{
  "encoder_widths": [128, 224, 384],
  "decoder_parallel_block": false,
  "decoder_connector": "linear",
  "init": "kaiming_normal"
}
Rows from block 3 of the text decoder of a small image captioner, named by matrix and row number. Rows with one number belong to one neuron. Each number is 500 + 40 x the weight over its row's rms, rounded and kept within 0 to 999. All counts start at 0. Numbers have three digits each. After the name is the row's rms in percent of the matrix's.
After each neuron's rows are labels from the 100 texts, of 14976, where the neuron reaches its highest value: "fires on" is the input token at the peak. Only what is clearly more common there than usual is listed. The data: photos with spoken descriptions (Open Images, Localized Narratives).
# fc1: MLP up (decoder.blocks.3.mlp.fc1.weight, 768x192), inputs 0-191
# fc2: MLP down (decoder.blocks.3.mlp.fc2.weight, 192x768, transposed), outputs 0-191

fc1.562 082:585500490488443523482545512561525477509550470525476424498517546400526481531447459439518495398515467517475483562504511597524498489464537510524446494524492449514514565527414500479598486493507438503492470430526472444502493498486541446536526560511539516446518408524529509485516554422521453502468508480523545473539557501492540495431494561524539490493532444464436451551516497480556513473537438501502602486534483483496501557524537446444488463444517473424424515543552543534458490557566497531424474467476495540500498475521453509452560524474446497457534547524563526505511534544491475480
fc2.562 088:496496484445417446463512513478537461533473570468515450410476470517538490529521512512551492562498477499515563512491484510499521505560467486476484493469517428511499531513474542519604465461516530436547504531472462444515519501520529460432490509481487539479525482574496444435572497486544552493476486506523481497522560495395438488558510418517477521410543490507525466462501449504543474563532499465472431491432420531576510564450599477584551507561525482512480520512480465459477466564554496498435478474454468522504455442491523532497541495441430550517554449523505487425526555446473460491
fires on: "o"

fc1.597 103:495480490482523476548529508437553464513453540495548437586486475487562567516504483580480467534558505501463485491491501531520488528474580514493517455518526458412481472527451495504484551494529504504479415434493490495461551464492523501490503482543579552384518457427514539502489525473529602485504494560494487509412499546489439501503506498489493539576528512415560473513464542460444566483483468470452433447527454514414454566564405493503522476462452465515470488489443489464478526477515467473481453482575482522468456487576480479608502459549504476552511520468468465498468492527466467443
fc2.597 100:551542505472491519471482473529444497484582503489528557515491507506443507511503525412550514437542594407524503451511513471526536490490497499456539508546540515461532442451516443502537502474457485483448547477527530479544520533497562473508433583476419544581432496491462444504519463487405518514529408514526523490461481508495496507484563479508500550460529437452462522530471520475523443545489411522446493527443511581487538402518523536454419463428513429477539510493521458550494489517416535586477580516514461496484485470470543491520492547524446495491466459475527502495418507491511506562
fires on: "r"

fc1.544 097:512480463413472412602496471541526477523565488576462507516461459463540480534474465488511566454507468522481500465491519457539522498512558511521449448500415434486483424492450524544511473520549551432596495541578491484474457528506473476483425492487479478468512536472529509528456485542526511548486425540439510520471454513502521409514499481535440473511485404445448479366562530519563566449552521455486463545475499456482521443520540567454464491515495495509531512478494522528521522475487516544476511543491452564526514470517552486504456496482376491539510495494490489483555471555485490542
fc2.544 086:538461528511462509414528431445521499459411476491496502461500530473481523493516478455485479474546519594517473490502490458452540559534514528448502509553496498443437535494552428487492492444495502503528497518443489540488501495476456502518451543411481517447557482519539458493541527504520552434534546509474503513524516543627555593503516409546568516556554538462525467525489562424431517463469515503528513483447500540522475467456480460539463539507498545429407618530503571575513552496491487476465452511450495432519488504478498483466469548451487468574497512466476538475547475507446519509
fires on: "c"; "i"

fc1.698 089:460468504466557541467474531493511453568472527448494435569480465522479481525576462453492550601483544593502554453440510440502534500509606467498566445475498478461553517481461456467495429498491484520540468454538564505456491464383508491559394560468519514540519521514508462448511483539421483438519509529436457516502543484445531513425467502500558486448507529511492530473478497521503539436455488513467523550590481490473473483574524502519603513471556421511449458503476544520516458493544561472555514504564518498493487476512500502441503502486502520587511448520522503490514508483526467512
fc2.698 092:533461454530443500519462452504499479455511476542532455518537462476459493549496570518524527523552529446439460555493443469431492478508467496507477585465546510499459530479488478577485594491498496496478530521527502481531488534579548544423468497472530460551462575492488516552536546490521508500443523495523452425462482559505530434443518466517473527551486375470573456486514487506463524481468478535510494483409492562513521522389501455561464566490417496496543519486505499553487511462530430505457527466475390449501436476499447456496527491470530416518529474418518520550514523548475521485
fires on: "i"; "s"; "u"

fc1.407 107:522546496533493542478494448470501537510597417508474504513539544518551486514512510461557516519458499534507467504503491506473513494505547503490476505560487476547496505484497528486460477524561469463523441550525433596516501477528564461440560490493562511517425495524571507456511495485480516559448534474462522484526584444546474434547524538505499538502491486548517510552542489617468461465411443401470437540538502543574507511415395509516489556538478485512529434531499473488552515544522562426463487521459414478512509513502441490509529506493538460505482514435432482480396543438481509514
fc2.407 106:451518513494466490509517517494493532488472564481503416445504522481526540486488452522576503470492479458479600459487437557483503476468434518521545491454532452535496484421538574491507504529482483535479418431468463408566566517481494535500545502487465479488538560455520540454506472512480512496523564516494476493501478580511609506567480491484528494526445490491466444495537445477540479491551459509572565500594447530441510423601537499464417560489550507530484467615509505509482446465475478509492541422493509563599455500476469496494503514548458472517471474544511454472484508521485498464
fires on: "m"

fc1.99 099:508494576527428473473476517528543525452513482542492559475516426493530523517535514475451464538431483474550465523506492434474515520511532469527515445487508459467568465495461572496579553492596550499518533438512435473485522492499509496500446506589611566458495474444467469557495473482529451493499432500526485544525481512495463549561546397531505484541512479550468504465510520473516499444560504483555521587498467546501440485510555469505441577511488508469591405507526527491454563509499447474518478538413554463502570456522437546512442484524493510538480455449557491489503473471530484549
fc2.99 096:465531553515493518480516355539464504577503496489545497595548515513504557448531469474470565465561562470442550493532585554462549519453502506511487512426491514620500522507494479463530439434437504472538498497541459497468439523532590519454471519415497456562488518574563516491510465502477517514555551495495559495516487516509519455464543464512458527434410486448490476539530422520475453434489520506499523456466505449408498488460489441492546488465469509531495548502476552452434504503545581455506530521460517472514504487504534524478529492532499484491505518432510501503468489506531564437
fires on: "m"

fc1.759 095:436451509500531534535432511508454480494511494492500539531512481542509464454494472473443450566540466437532480481533468535445493513453556543456427487483558503611508437473499495550533534526475549492410561477468500480558492469451417532501474528504457494476483513543625505465542552442563492559419422600465554469450512509499499549516480525456542558483514503425463535474482443480441471491479485447469473486451505505445568469515545543492440487507481457537544449495536560508527522441520496524462502455532522536440479558461518427585491526492526455501509498523500524463520524425517473506
fc2.759 088:490566422520439481520510457432494516442566530549467363500562469508498512484454464507457539527522540512532525533519495552435540455522509531505552506515525534496492576525536493462490462548488446539548475508472510523477425525441516486488490465499470546528498523540378514547508472537468515508552548432496467527558534508510493496413483465485450463562506479495487454464503496516492520545362515517542470499460490510483459500454505506493511552461566441527492477560429486540533451544520474406547528556444454534499567484446549532465516454518533520507539486495467443502515461596508479439
fires on: "i"

fc1.696 103:497478533485436519544549519533518421572556488474502399502511450436602487564533503570456542525460564470469552439437524483479470483604537518573580472502586496500471504521525581512464463431498554545455499464502527517474495486547496445568578478477527495501523468513480526468506471476551548485508522474534499522437519509520504521534482559403530518482516522569476524497539486542491547491461577527470463505506509513534526512475458535448490466519517517615501532410472476568543463508472425468466452497509407540487507484560482462523510453481467496477536484463504488494526493529511502563
fc2.696 104:493485520496538489500515507520461473484452514471508488614541518530514570433510515509588465457525483560484557454558407463536589440470493477488425554501477481451524475492489444436530590461489480499573486516508494516500563519516495513516525484470531502471467445466556537496543519484440428485494554498522538517504549475529522517425478480514491480425510516454577465418531530452484472423505436502494516573411476463559457435432483474550427520550567537497474426528550454486462496533492505520460496489488505451461484490492537466471479462540491546501424483517526504575511429423492476501
fires on: "e"; "s"

fc1.209 094:543434489487559457493508482507525540473468418495422480523555413459480467453495536506536543468477518453432538441457498518451508422429508506475468471496462485563496491507459503489474551525542553541474492447555554471573498430490556447464515551404497568545500438545544462443458533376457511490526468497592455466494488454527535515531465494498511525513485500497531525542520552454483607483456517465477546467477471517543518505500424516523508517501497466506485521513541576484469508519555519524518545531510478390443490441527437567482541475501511579521445494521537529501492484471507557536
fc2.209 095:518464513523428505474539487462531463495437505506487487408402515522541493511487476428500517551465518573569460524542556477510493577547538514494544519519460488544489508518514480522579447489476540496458541513437539486503519561513492525576451470428500509457452527422454495541488506520447533484530592485477551469485459478483533506539515525407427580422495501560498500528508493492525480466502439497511380480505512553531480557530518489507515466453446485543485490457495488543588439494396509473495421521426520487542486504544492516460532521468532470493457557497425560549538521533509543459
fires on: "o"; "b"; "u"

fc1.338 084:470501456469548488528504506494485453503471468491471470504565520454453480497571486510501467477522528421498523505473511546559505524466558464444541456445506522524482468532478499547564538444613548383568546504492439510505542486436536576557464517510413515457478462449565450529523492415510501447498534550578580470509466469494542535518464499526493490473512506456542545547524505491535555555478525546481515538453479466487504521482472580548476502506525514468523532540422545449514482494479465544520469454465475537497471412514453556515456561452474557579521457477437495499500546429428533533
fc2.338 084:533473448520492578458537492467519474488426429539550515506465569547432490509522484438518446584436510534437534547469427543487507500529503546544474511613532464528463523516564511582514452524471465485536489503536581507425431513491454437445438484473497503464488497602520522461519550575555512599530495498488477496520442528543507443479569475523495507503477464484486508520476533497566480537494571526511552499514407501524566547470499473434578549475480535512499488509575453587539529515511526520486503482508508479518513514502484458521513497474541508570501448497520571523504521499435456463
fires on: "i"; "a"

fc1.486 099:496456486462541479487449516479511495513479522514518475541536501477500493463486481514508570465496478591486567534471442536510488487505459555400547457526496545441534497487547492495490528486435489495448500467548420448518554436511530472563494469523464526464517537439540493426495489470552474502493504462500505587468456557482505458488449484540520440574448521459530528504529573421493521532492503572549461454482493557529508441531473525509530496472500524527491453548509574365522563490623472534519540464505510517518497475536491524578531591477513481519484487520531492597478496475392434490
fc2.486 107:475524423504551483492476568544501510482523480541507548511512474425490477573504476549491495467511482513491556449494561466479503465495507456510511471464535446521491524500405490580497472485433449503442483511458506566464477448492513524481491598501402479532548515460524447522488425548431429492494496521398575455481484512585469517469489520512525484488558548487560505505523528481509489397556494515483498426518432592505504543564529478436462511519479474476473571481475450569483459453436538537503534520488516510509537471446508516576484455431461527521508474518503490502445456499517380505
fires on: " "

fc1.748 101:485492452511473621484466548530495480485495513491482496523476468475511512494470487533459508453514479450451485473548437560523514548581469446443523576538531478508517446543476565488455541476504440438535451500474496544442545541464525426499534367458500494499524506464471419519510462512516458447450525549488447480523527499463555506471527464489545554605458528507544484496517515433515494587531608497590517486424478398491528493497439553487488440486520536504470492437469470543504473545489473523546515523505516494490508488529480533491443471460545493519527447521509578541503471508592478539
fc2.748 106:492454451493505505485539608545538516443511509506494478484469533482535462473543444481428573499552501581410446486503505494536467560464479476546496503524450448500555491497512533469400561471422510536513487534517471544512518474509477495499548452382578505466525466451476497487492499481541438539467530474557494520506564523512529637439471543459462464528461563527452470503537444532507445450518578483527551507481471532469558495530422523466503491465501547497498475566450561490537459447491477439493516402543481460439491518505563519471507544504524446493517529489563507503457515519471492481
fires on: "c"; "p"; "m"

fc1.681 104:513465478532497490518533496491535456488576543561467482497463520483515496420493485520456574511469516494529557449550439486507462510391519494563561512523516506507460488531536474456544467445456550499508483491444504526442486461463507488518515579569578497478500530509554541513526455460480530477502446469475491508488557530564431477435540453481536540559526483539517486426551468496508493438513550489476505545491460508507543449479476457465436568473445493493533458606487496510503425521521474543467552522477560492443575521428426433415497447466503518563599446476479442445548504490483458487
fc2.681 101:526494609496515530507525513505514499488486396465450521618478551463480512551485490470525499536512468459549424541440452524480522560507542501514479527437501465495498577425504610540442457634476458510507533463510500497505505440501501485537446437524462564484534557511489479504538458552485468544470481560514480494521439465475551497519495467492497498455482530432477517473480470444564523533510462478451523515479557512522510499541531506496527491460505488505450524441502498540447518474476505490502456531510462521581505419628513598518506533553447437419488551518485551514536476504517537492
fires on: "i"

fc1.197 095:546507523552483518544448554523534522435497482559515477501505476505521479534510471507534553494478567534514472445486503447552504537548518568452467436499439400361489461587496507479554564472561524590487484527481509537479556449535490493520474509502488565561501556485491527519516448463508531443511509473457461466522507465522453477645494554478518499433426575464481526432447479490541521488467518582495471458523529469524593494535532540527529493484481574480561534467520462510536494468497491519540539544474446506536453512529536534531442543494459468446499514451459518496440449495487503486
fc2.197 099:467460523478499587504578518473499519515489486490467488499492495480511445455471500504457504579528479490566426493522475470567514538456537525509434534484532581478461504497504553484552415502510479472516556507449573498514491508447488486492471551521407477409474496558454461520484464504486607559592512520572505474464477471507547576433526469443547518623508498467456534507546557504476538549440532492575509547451505479500508495486505550520524557472534494520566449497486520540504417576473459459512514515573540526529558519492570423501487527537455502473474518461451506479496554520507551503
fires on: "c"; "i"

fc1.742 100:553513484508505534527479533539576463551547563478490545450518498509490488493518505396482636451496506501508503515487468482502469472507488487514489494528572508525499543450475521424466473482559461508489401505485522455495497530521590419436477451520501511483459498506515493490456452454515477492501433517510523433487505495488495481450501518447532514587443506548460580473529566579529550504528464466428548526506433559484509502490431553522427513506402435492581531502449519533457478494522509518471463551554547539540525527488470466500493490478452493523547584548531492540499503563438423569
fc2.742 107:552548463530514475540438525542526448556498552468415480519497510440481498549460461476507438430512540473539525563378537424541430571475505532541501467486465510474457495525485510494511485484452485506565506471451466606432593486528531535507513501542514443442486492529479471468538429442519503400502487498529535522535525563538451527514506503482525524494487448551490512471455441556529502530492519475481413483451473523550475561479466399554485518472544492479496470526565490562491507467483501388513469503483520489485559498453481435510486579482474515527546520447503481575535467474497505457
fires on: "o"

fc1.533 103:549466518471554555496512518522494502530495469460491501441479528443529561494424491476536507493510530471494527476495485461447532502473516462530568493536531495429496447538467563420515479538563500528473451527472580497456497456450447505419505477550487440559495486502564485520465538510543563538454481516518514501469497499499532532514477480497522541550419506445538486430535490486573481507489479547471479501461466589503531584535502464472565499483503505562484549576558559466507510464505562501432539413494535631489499533505507461557469469487487513492550639508515406490463431449477516493
fc2.533 091:481506499514472481483499574482487483466468522452550555497538481529537494455549500551440537545491456496477480509545471592507500484485465493524524411524556508581522491470496520563577477523419443479470572581425526539497523478474527550536507489542518514446463469507442462508525544510491506530506526560524506426523513434467413513468438534526526474400571516565470485552441520503407509504492488519489444491486593509436398474446520510413461473475484449483520511537478469565484513544513505523536537527526508437482509518527575521495482520545500480519432397568502513540479526461464506514
fires on: " "

fc1.711 099:475465479496522531516503547501558488467471485534534456492589536431542433557504453494504500499487436477488502482594515427501593561513483483450507507534461503567542535517540466486467513447547418479527507478515545532528512453523536498533510494457495496533555494575529448532588540433551495482505494459500520565520493519543486457470463440442463576542493430430558528553477511541614525483571491529526458462530490603490448471507483454512571546456488496503484493464491528418502457506539428524463528540482449521519503507383452493455517470441539492492499499495469494588499504491469513496
fc2.711 096:575528509487438469526465466505452468479546508372443572449491394539471530458552521459484530544529506473505476440532610481471497529522557487506511452505500444590460543463447497544528494542522555471499527521485511478546539507470505527470562516528541498540452454501468559486459441544436542485419531499451452513487593503443514517500497481502491468525526522561511517525530530521423512458452493447485458444514496450506442559490478615463479501462463522467459472509559476522467512524476500506506551448487536452530463412543560497545512494569485523482468475502513489421472424492495505464
fires on: "i"

fc1.598 133:534522451427463539540467553512481532486493504418544544460546475464479535508489501472566499486416553447467486468445577541470463540526521561525500476468483482503503437430453458465486557562462467539439518459479517486481502478445533409483515492455542424490387497483531497499437435543515490523513448501552405573491499443520480515452493518518500516508457497495540494490487494506490446490473542504485447493475566488580462494503465539508512573486457515567510534466525509520558476500592457444558467491498403590553437468508520501400509466528486444444502514539502467534491483514456545522
fc2.598 133:502476497503528475530496494477431505466487542478535389491491487491543551449444457460569446540521555503472600513509534475489539513501522473494483502446551559488547494545544461474557533474498468381533450509471431492522475420422495516508481434482576476509457540559552503455484564518493497455546438468513451530486561442521487527545436570522484556487542505518493479451583545527548459486418549483482541511542510412477474495487583505535475532452539483510481495488561475491483464493472468525484513420465476523505416488529439463492509423447470494507491464470470489534425516564494551505
fires on: " "

fc1.35 113:481480548467528523632404503473521522484526535554508490494475490505490488496532455528508412452471535507444436480486470426505555524457531562518536511516499533485418462578493531422508448479404508439536520516505450544537516431553523536532594479456489480486564525534515436564521537474554422517485462463462533528481472499555471513460537509487519533503541452469498512499498501539521399462484483528453488478516487520496541561506488532474513458528560461489498498496540490416530536528522496489460539530527450501379475459522440530436485525497547451435491421528498475446473517552471456540
fc2.35 112:538494442515476567550466505453509489508467408465493486501478496460415487462494460468496474514507543516487512466515517433586570520444491481521464553534479475467580481444460572532470453477466536494583472469501554525516530474572465502508517543502526501469432448544476463476510430482587511429501440448399534521450490471500475545475429495506510481478516543491544433569525499593508485538493496488464428491470551546505482555537518522570460491507457481482545501503487541492451533520530480488533539575473451505520489535513575452516509526620539496528562537494424527459470510435461519561
fires on: "e"

fc1.554 103:534468548506558552467513527485457538496534497516576388470524552479517555532450549474547464509472484505488536491524484489519473497449528491483574471555434398507535478563473492517531510447485486524485570579436537506408531475446520517523533483542514505504443539489509499448492510449477512451530527559504556534512525542438465455514514554448499476506438489483529451489457465543524494448552359541459480510476515535575488455484469458487504512466467433568516529552509526522529446532534441507469478450512486480421532453485543585519474496474483438521451510474480491489426429430523438475
fc2.554 104:487450481538547484569485598509529439460489520529508514495399420422513503457541507505459527490604475491516486495536526556519559439453489519458556425529488564522468446591492453522487508478570510465486482508504442517481533518540499578526510509457451523567525491476593479501536522474433498463521449528475499494483469568505528546474581467545464455469496531505453555545483616513460567467424498508523463501514471502541494484522536546529503514464553472500505477452520468403529522433495461525513451496441435487502536584582508468526506509490516463481472511419499529478463494493463509520
fires on: "e"

fc1.192 101:528497495558514543508555514473550465490541502470492515554612424420477568481511485498496464459542452460483522476525545555543487512531524497483520471531463432496508426496483507507522536436448498441500522488539465587491417571562546494503498493510515487525487486516549431495456458545478511488471387496510496485565491506568495426519509512577468464522544546546529544501515441521495487556541479556540565453465513464540502567472576588558465490544514514485576523479509468520508557501425545526443497558544538566496500512480427467526475479574525536583450469491459467533452484489468483482
fc2.192 104:526539561515585479452461537532474526501497514539491449464421477553468501527458523577519535489433519432487462535551498563513428452570489505564468516498533568427390537492552514532489513527494430547446453569538493435555552536532545506500481512527499448480453481501462476448550521484511488486487515469474513508514444488571511546513517424571439514474494396532508485478537469491501411456510520523524495516495483582461488523507496508379519528486466529555460440496556435506465526545542502461503579481498501552503509529515467463495522509481468553505522483484439469544419505508559493446
fires on: "r"

fc1.561 102:612477460555515479556513531451415492562549521499525455478548484573547507455466487444526435539429487513506521491540545524526497438443510514442514468498560488444478491545449501503490507506486494569572519468503521537466490536516545516590533551487550508466456531491505548546468532477466383509451504470490561505483456447440477538476480470481478487523507454547584500485491588523513534578489534455564431501466532518479603543511410533535429471495464528514525490513453547466549514402499508489455474543497476429475512580483497510537483491507549539547553458535515512486535499475508512495
fc2.561 097:473511506480493517461512475492539551491508430447435547546500508408489433547523517453496522503569539509461440602487476462498530536521494545560469496503434555561513506517523458458492499527493524464409451501495489516554495398464463473474514458521477488503539505482497432438531470516506540471532510478521414497523501535557546539565439490526475527494513517506452495504497501443540465421535548453439558546492527453486406442522564527468496553537478557543493552513427478590436461547477500537551590502497528508488467480521487515555479498515449509473459564443484492442540537477462401526
fires on: "m"; "c"

fc1.204 103:466458476500476517563447466573547477488557509495503510469503491444525475495498451516479500495532523488504570485497544436539509470506524484472543505460511528495547475546575420442475523507519508467475581501566558466454542480491455458524518487568531492562560580516565484486546505473470547484526505536473524553485496510515547468463566539508454544557509450447529492442456459509493481490532474476545488565468585505468438477456518513505508518531572516562553535528469436418394516534460549501460525552562526538440497544513453467568423421423580514560481518463472494558467547467472513549
fc2.204 090:458509552463493456479496494447510519534435505471510567501497532514487493524451533525536460517458489540507427514464465477521498472420498480505455519499545492540426540449460574567416463472508442523499508604473503520519494506536499476502532542399486536476489463499434518470508589447566512468498572486546460441425465512468509508514430425495541391473512440553465495546510493443514450482468467551497507465572521482519521514484533497449401531509515602471514485391514510532494503454511477525509499490439472493501475513547529498478531505568482441429510503489551560457554508445516553450
fires on: "i"; "c"

fc1.341 101:476486486547467395503517501500451496475483498509479512507530494490479486475468587483519524481554424457586488508504505515437524456404432494522496510501583449547452484505491489533487580425577533493505512495472494511548409452535422468463501490422528546482517492531553482560497456496453522501475498440509541515538493413481512480480461434482534451470513442517486494412441518475458544425420518456490491504558537477497535530515514579466484533551454499493522462542501514477464497510522442462501541487528621456513535415498513445516599480493523487526466499464483427498446470506443455528
fc2.341 097:495516488509482577556494535492537535522479456467487533624477535522504527475530493461568539467533475491499531530479435480519541408462515559445532518504520467503454500485536491483467490505530531484452481479508516522448500537458500534423535473504567457514500486581454541493533547515538490479494435473508497443412497517502531470425481543548428517499514534519520456495568545514621426454555495537484509487529455506600462496485475549604520485499545483524536445405478464519485445514530459494495503487512500535479507523502457506490520466486407461514570521487650471555520509444483457472
fires on: "m"

fc1.675 097:501523500443475577491491574481435466517540520490544511526360414476526506502461469542520527512448555501503491554594505436496504535491537506442533520526503463532422540540427534431456553526522519492515531532504558410483557480474532508542543477491509488485501472563454470496451529489531523529417508494517481485519437439516492477528506566436532487557513473510461467396452525523525457466591532497484490501477457503518411496501533445533472514474541483507512490479487418503429447493424506497495542439443508515572445503481415507524523479493492494492520491431496560446456481526497503423
fc2.675 103:534508545553518542490515474501504487513476519530474579499477487511514492537480484510536471498518445516453488440527481568473449413477475476502527533467513463523525508514486507539537413485533480465546451528512477547624476548515508490535444484516486529544479510490522417443466518504517567481475495508472516503486560487522502499505464477461557500525456495470447526499564458432444461476483449617515486463553443578522447519483605500510486511556498555474550532493608508448423506482508521563526429496417447465530474540497550527484487576458481551486478439563461589558525502492427553553
fires on: "m"; "i"; "h"

fc1.383 098:485460465454480572611452519511377480523553423508527526521476475552522534523539475522451570526505460502503456463567431452466549523507492481459514444584504442507536492504470493436505562508487493528450495525493444483526463479499488506548435496587521480517518534542481559492473474513490562473495530524498470497489457468527445443527513505490388453455551550507546487504535520507577553554488487497529545524472525467505509590500550469486489495524417484526499560459538454435568507498402514530512515480510477494495552527505435429526528461526522486514511511574446506585589491540469527507
fc2.383 106:479519511495450457503435448492515539449516441536580540468494501486412494502466476469460548495526451531569463573451516468504488498439458555479445441521493559473546571466480506470456539570460506511510479511477501493494496494519471554477514469505514566541513507528475530489548490509530509466530502545530502577446553586511517554518486429517457452542593484475448541432530470506448527510425451521513478517494554552460488447430492466446535443558552500525490550488503518465504509517517561539536397485475534524574551495550445545465462408447592548420502453478478518498500489457533542521
fires on: "c"; "g"; "d"

fc1.617 101:497460422472423484535497562541591397437493486463459491515563562550477674502451486457448533551440515533476456490496518501523526480504429510503532433512469515563486544487521562559517471505520520510513473488543570450479460583521401498495531478513456508485477474500491448514544470534453516520507446435533544493451527456571484514500503571534502492513479462473511529466501497496520487481541571514492443520466540488551462497545477477431461492460553565470508542460448573525526436506484469539449498601517485516499514500474523484455496517495551480568464495523452553506522549494526494500
fc2.617 097:595481483496480476510428437457410543484527464486489482540480518498460459516589520529502446437527505469527542471545534441443542484519582573470493495505518490476450509496559440484520504484492480489493460496479480508497557502493536540513544502431539470518495506444475549522394568490498474522440569542503451479492531557447504469525533473501532525421486519528540479556446539546521523477476508478596445475534452493440577405581514523515423533453475461460463507526514515502494552512456452502430514449532524529511464389508474492471494491491478498590509456486549492469525462579557483539
fires on: "e"

fc1.422 085:452455449454492454461528522542480493473506454513534561524567439487467459474557498523463490518506501515440490482490491562505547507543428588528463530492497477502540493536430562527481460470463517483464472506424456539478495491529437500463489516594462452539564436458500489538501517484521459473501508528525505574477451571506508474475454447400474550544513518549495528499480501572522502574566501453444487453487459542531444497449535422497510450523481475576375449480440521441474509494500451479432567467491500509544500427477487485440568559464520506497541530561557529528559494472495549480
fc2.422 084:485473495559512505518448532591459487528438473506590505515481518518483485552420535472491523474477444460522489461529510507489544500457505521552557450543517552467458491514515529483518515535456469483558493480501493487558409501424488545514494449518444533499435511483466505498517475473444473495562452520493459462588478449566546494492527518516500531543510447502576449530490433553473518453511511474533494463483431457516423455475540505440546592548541586482571490438445486541508476498521482402453488465519488442472425520485522470530582496574435499543535424488431498502557552491531490556
fires on: "c"; "t"

fc1.371 088:505504520431504514542488474490524459513454468556552423552560484525524489482527498509485527531524493541531507566480494541441527529447496522570523508559442559446474490510509488485466540579507541553504403479476460498559458548423517507481487564530429513449535503521540552474490512529565510560478518536544492503512416476559476506510398497445452478417573471531481501457538507487487545480585484516521500529438551407434526467482559492437525470540478503503499498553469491492538465478512513402532467485502508570398509487489450465510491496506494466494491453439443583516483549503416453531
fc2.371 088:460498513501502527513487468384468523535498552543455535449509512527516537561559555516500482483487583528497412491487367518505513515563501505529462536522512517464530484549531479513517472491539457503433485549457546463586562452513514493628499496553505441568522509510475482427445533468549512550528480466504438503602567468517492409447476559476534461524456566561497533529482537381501521525515467488494436563481474547537487527458480489510513470504518477507465519549526544503459535504524548503473485543476481498531549569532443504479531505457533520448495524471478518407503488480523523528
fires on: "c"; "a"

fc1.60 106:456455521510524457477502507493495452579491493556463484530462470514449495510430534441535498513550509504525511527477565498494581560492444570513477462558403406513529506513461460511543447503538527495455463507564491528510476527547522437530493495583539570541425527496526405519478475510511479486461515530506478478499524499480494479472512517508509502546495521564544521441488419484445523510494506562499626550455468466497575463529546464459514520507548615484526511499496541451461453504591529489493499523562575538539507455492458518557537428577497523567519544485499487532462523571539469534
fc2.60 101:541492472503556539562510529530452441438529546476545551486537508543551461514535447511484545522403496458512478503482494402549416428451521493466524466507510485447495497519512460490481457540461531554541445524450527505525517507497505495514532437486478478485486502486511519497562465456492496514550469491501542496512523509584563494498481487597445556493545470497542426552482503497512443528479395468523498456519519537481501561522522495524442483473480412540532477491489503507458574524417475517582485421445450485411562562534507506446467560505507544529532523434569494539489505459567595461
fires on: "m"

fc1.740 099:406602508480439471482519475434500436482526519418437509530505477487508496520514433498506497577576526510563500470537469468501533502465486415514508420495473473467468490510543437540475585507543492521454489417496520496464514585402516561596538459512426505460503518525521539465525569515449464486510493528503507532473465419528571456541521466445525577611508454478522480548556516442518501533519517515524516466537555516510485553532504498483510523483555526476519462500574528519527533528510499451472542508527482545555516476478478435498483587508492399452481509500505477497549499507510480447
fc2.740 102:486499515523485442482472522507454554462517480447412472477496581534429440500461527519471503519502520459494510516527478629567503521519519531579446441511534528530470434481555411536541491470510544462515507475520488482526427570500540459478523459464554513456523482540445456465499455525424461555502477451545506506497484494471508531535492491553471527565543501505518466483559461465476442505556481551395470475479530504485488412457590462515432555552486501472547401483533491475537445498465538515513516469488490524504410434507461488550573388527510474506523472506475462497468519478486475530
fires on: "o"

fc1.64 097:459523502464464475405522517496514516485537481550492492532472501454421546545480489595498498464511510528487487507557474483528537499482523536518522482464492513499485528578557559445476503492562557496522507526521527490467452500468459482470406539415520531497531405519504489594495487482525392498551474541538572344477510446505522488509545521518462424472489481518454444418510434424539427454426502486475431494543495505562514501499575511434523503512497515448429514525528486449534516491516508518486533534577526473544475511480462518477507544487547513452435533455468488534525575491506519515
fc2.64 102:551472525505542506477482480481491540520520517481480451492526525508503532513482492457589459562555463459433490429506521499537499573475455536532512482535463505475441519578472412486515491480431452441448445468524496442527592468519501494442557435542456626448501542454474522488521598565422538483477505476464456497582467498518513540479501502500526541468496521566484525449490528542472530537531474487499489483408524470498539493508452520550527563415513543530483457551565512503511513527501459551523430503492524545408522453552520440547515546526471568508500497537532455562479472490463534560
fires on: "e"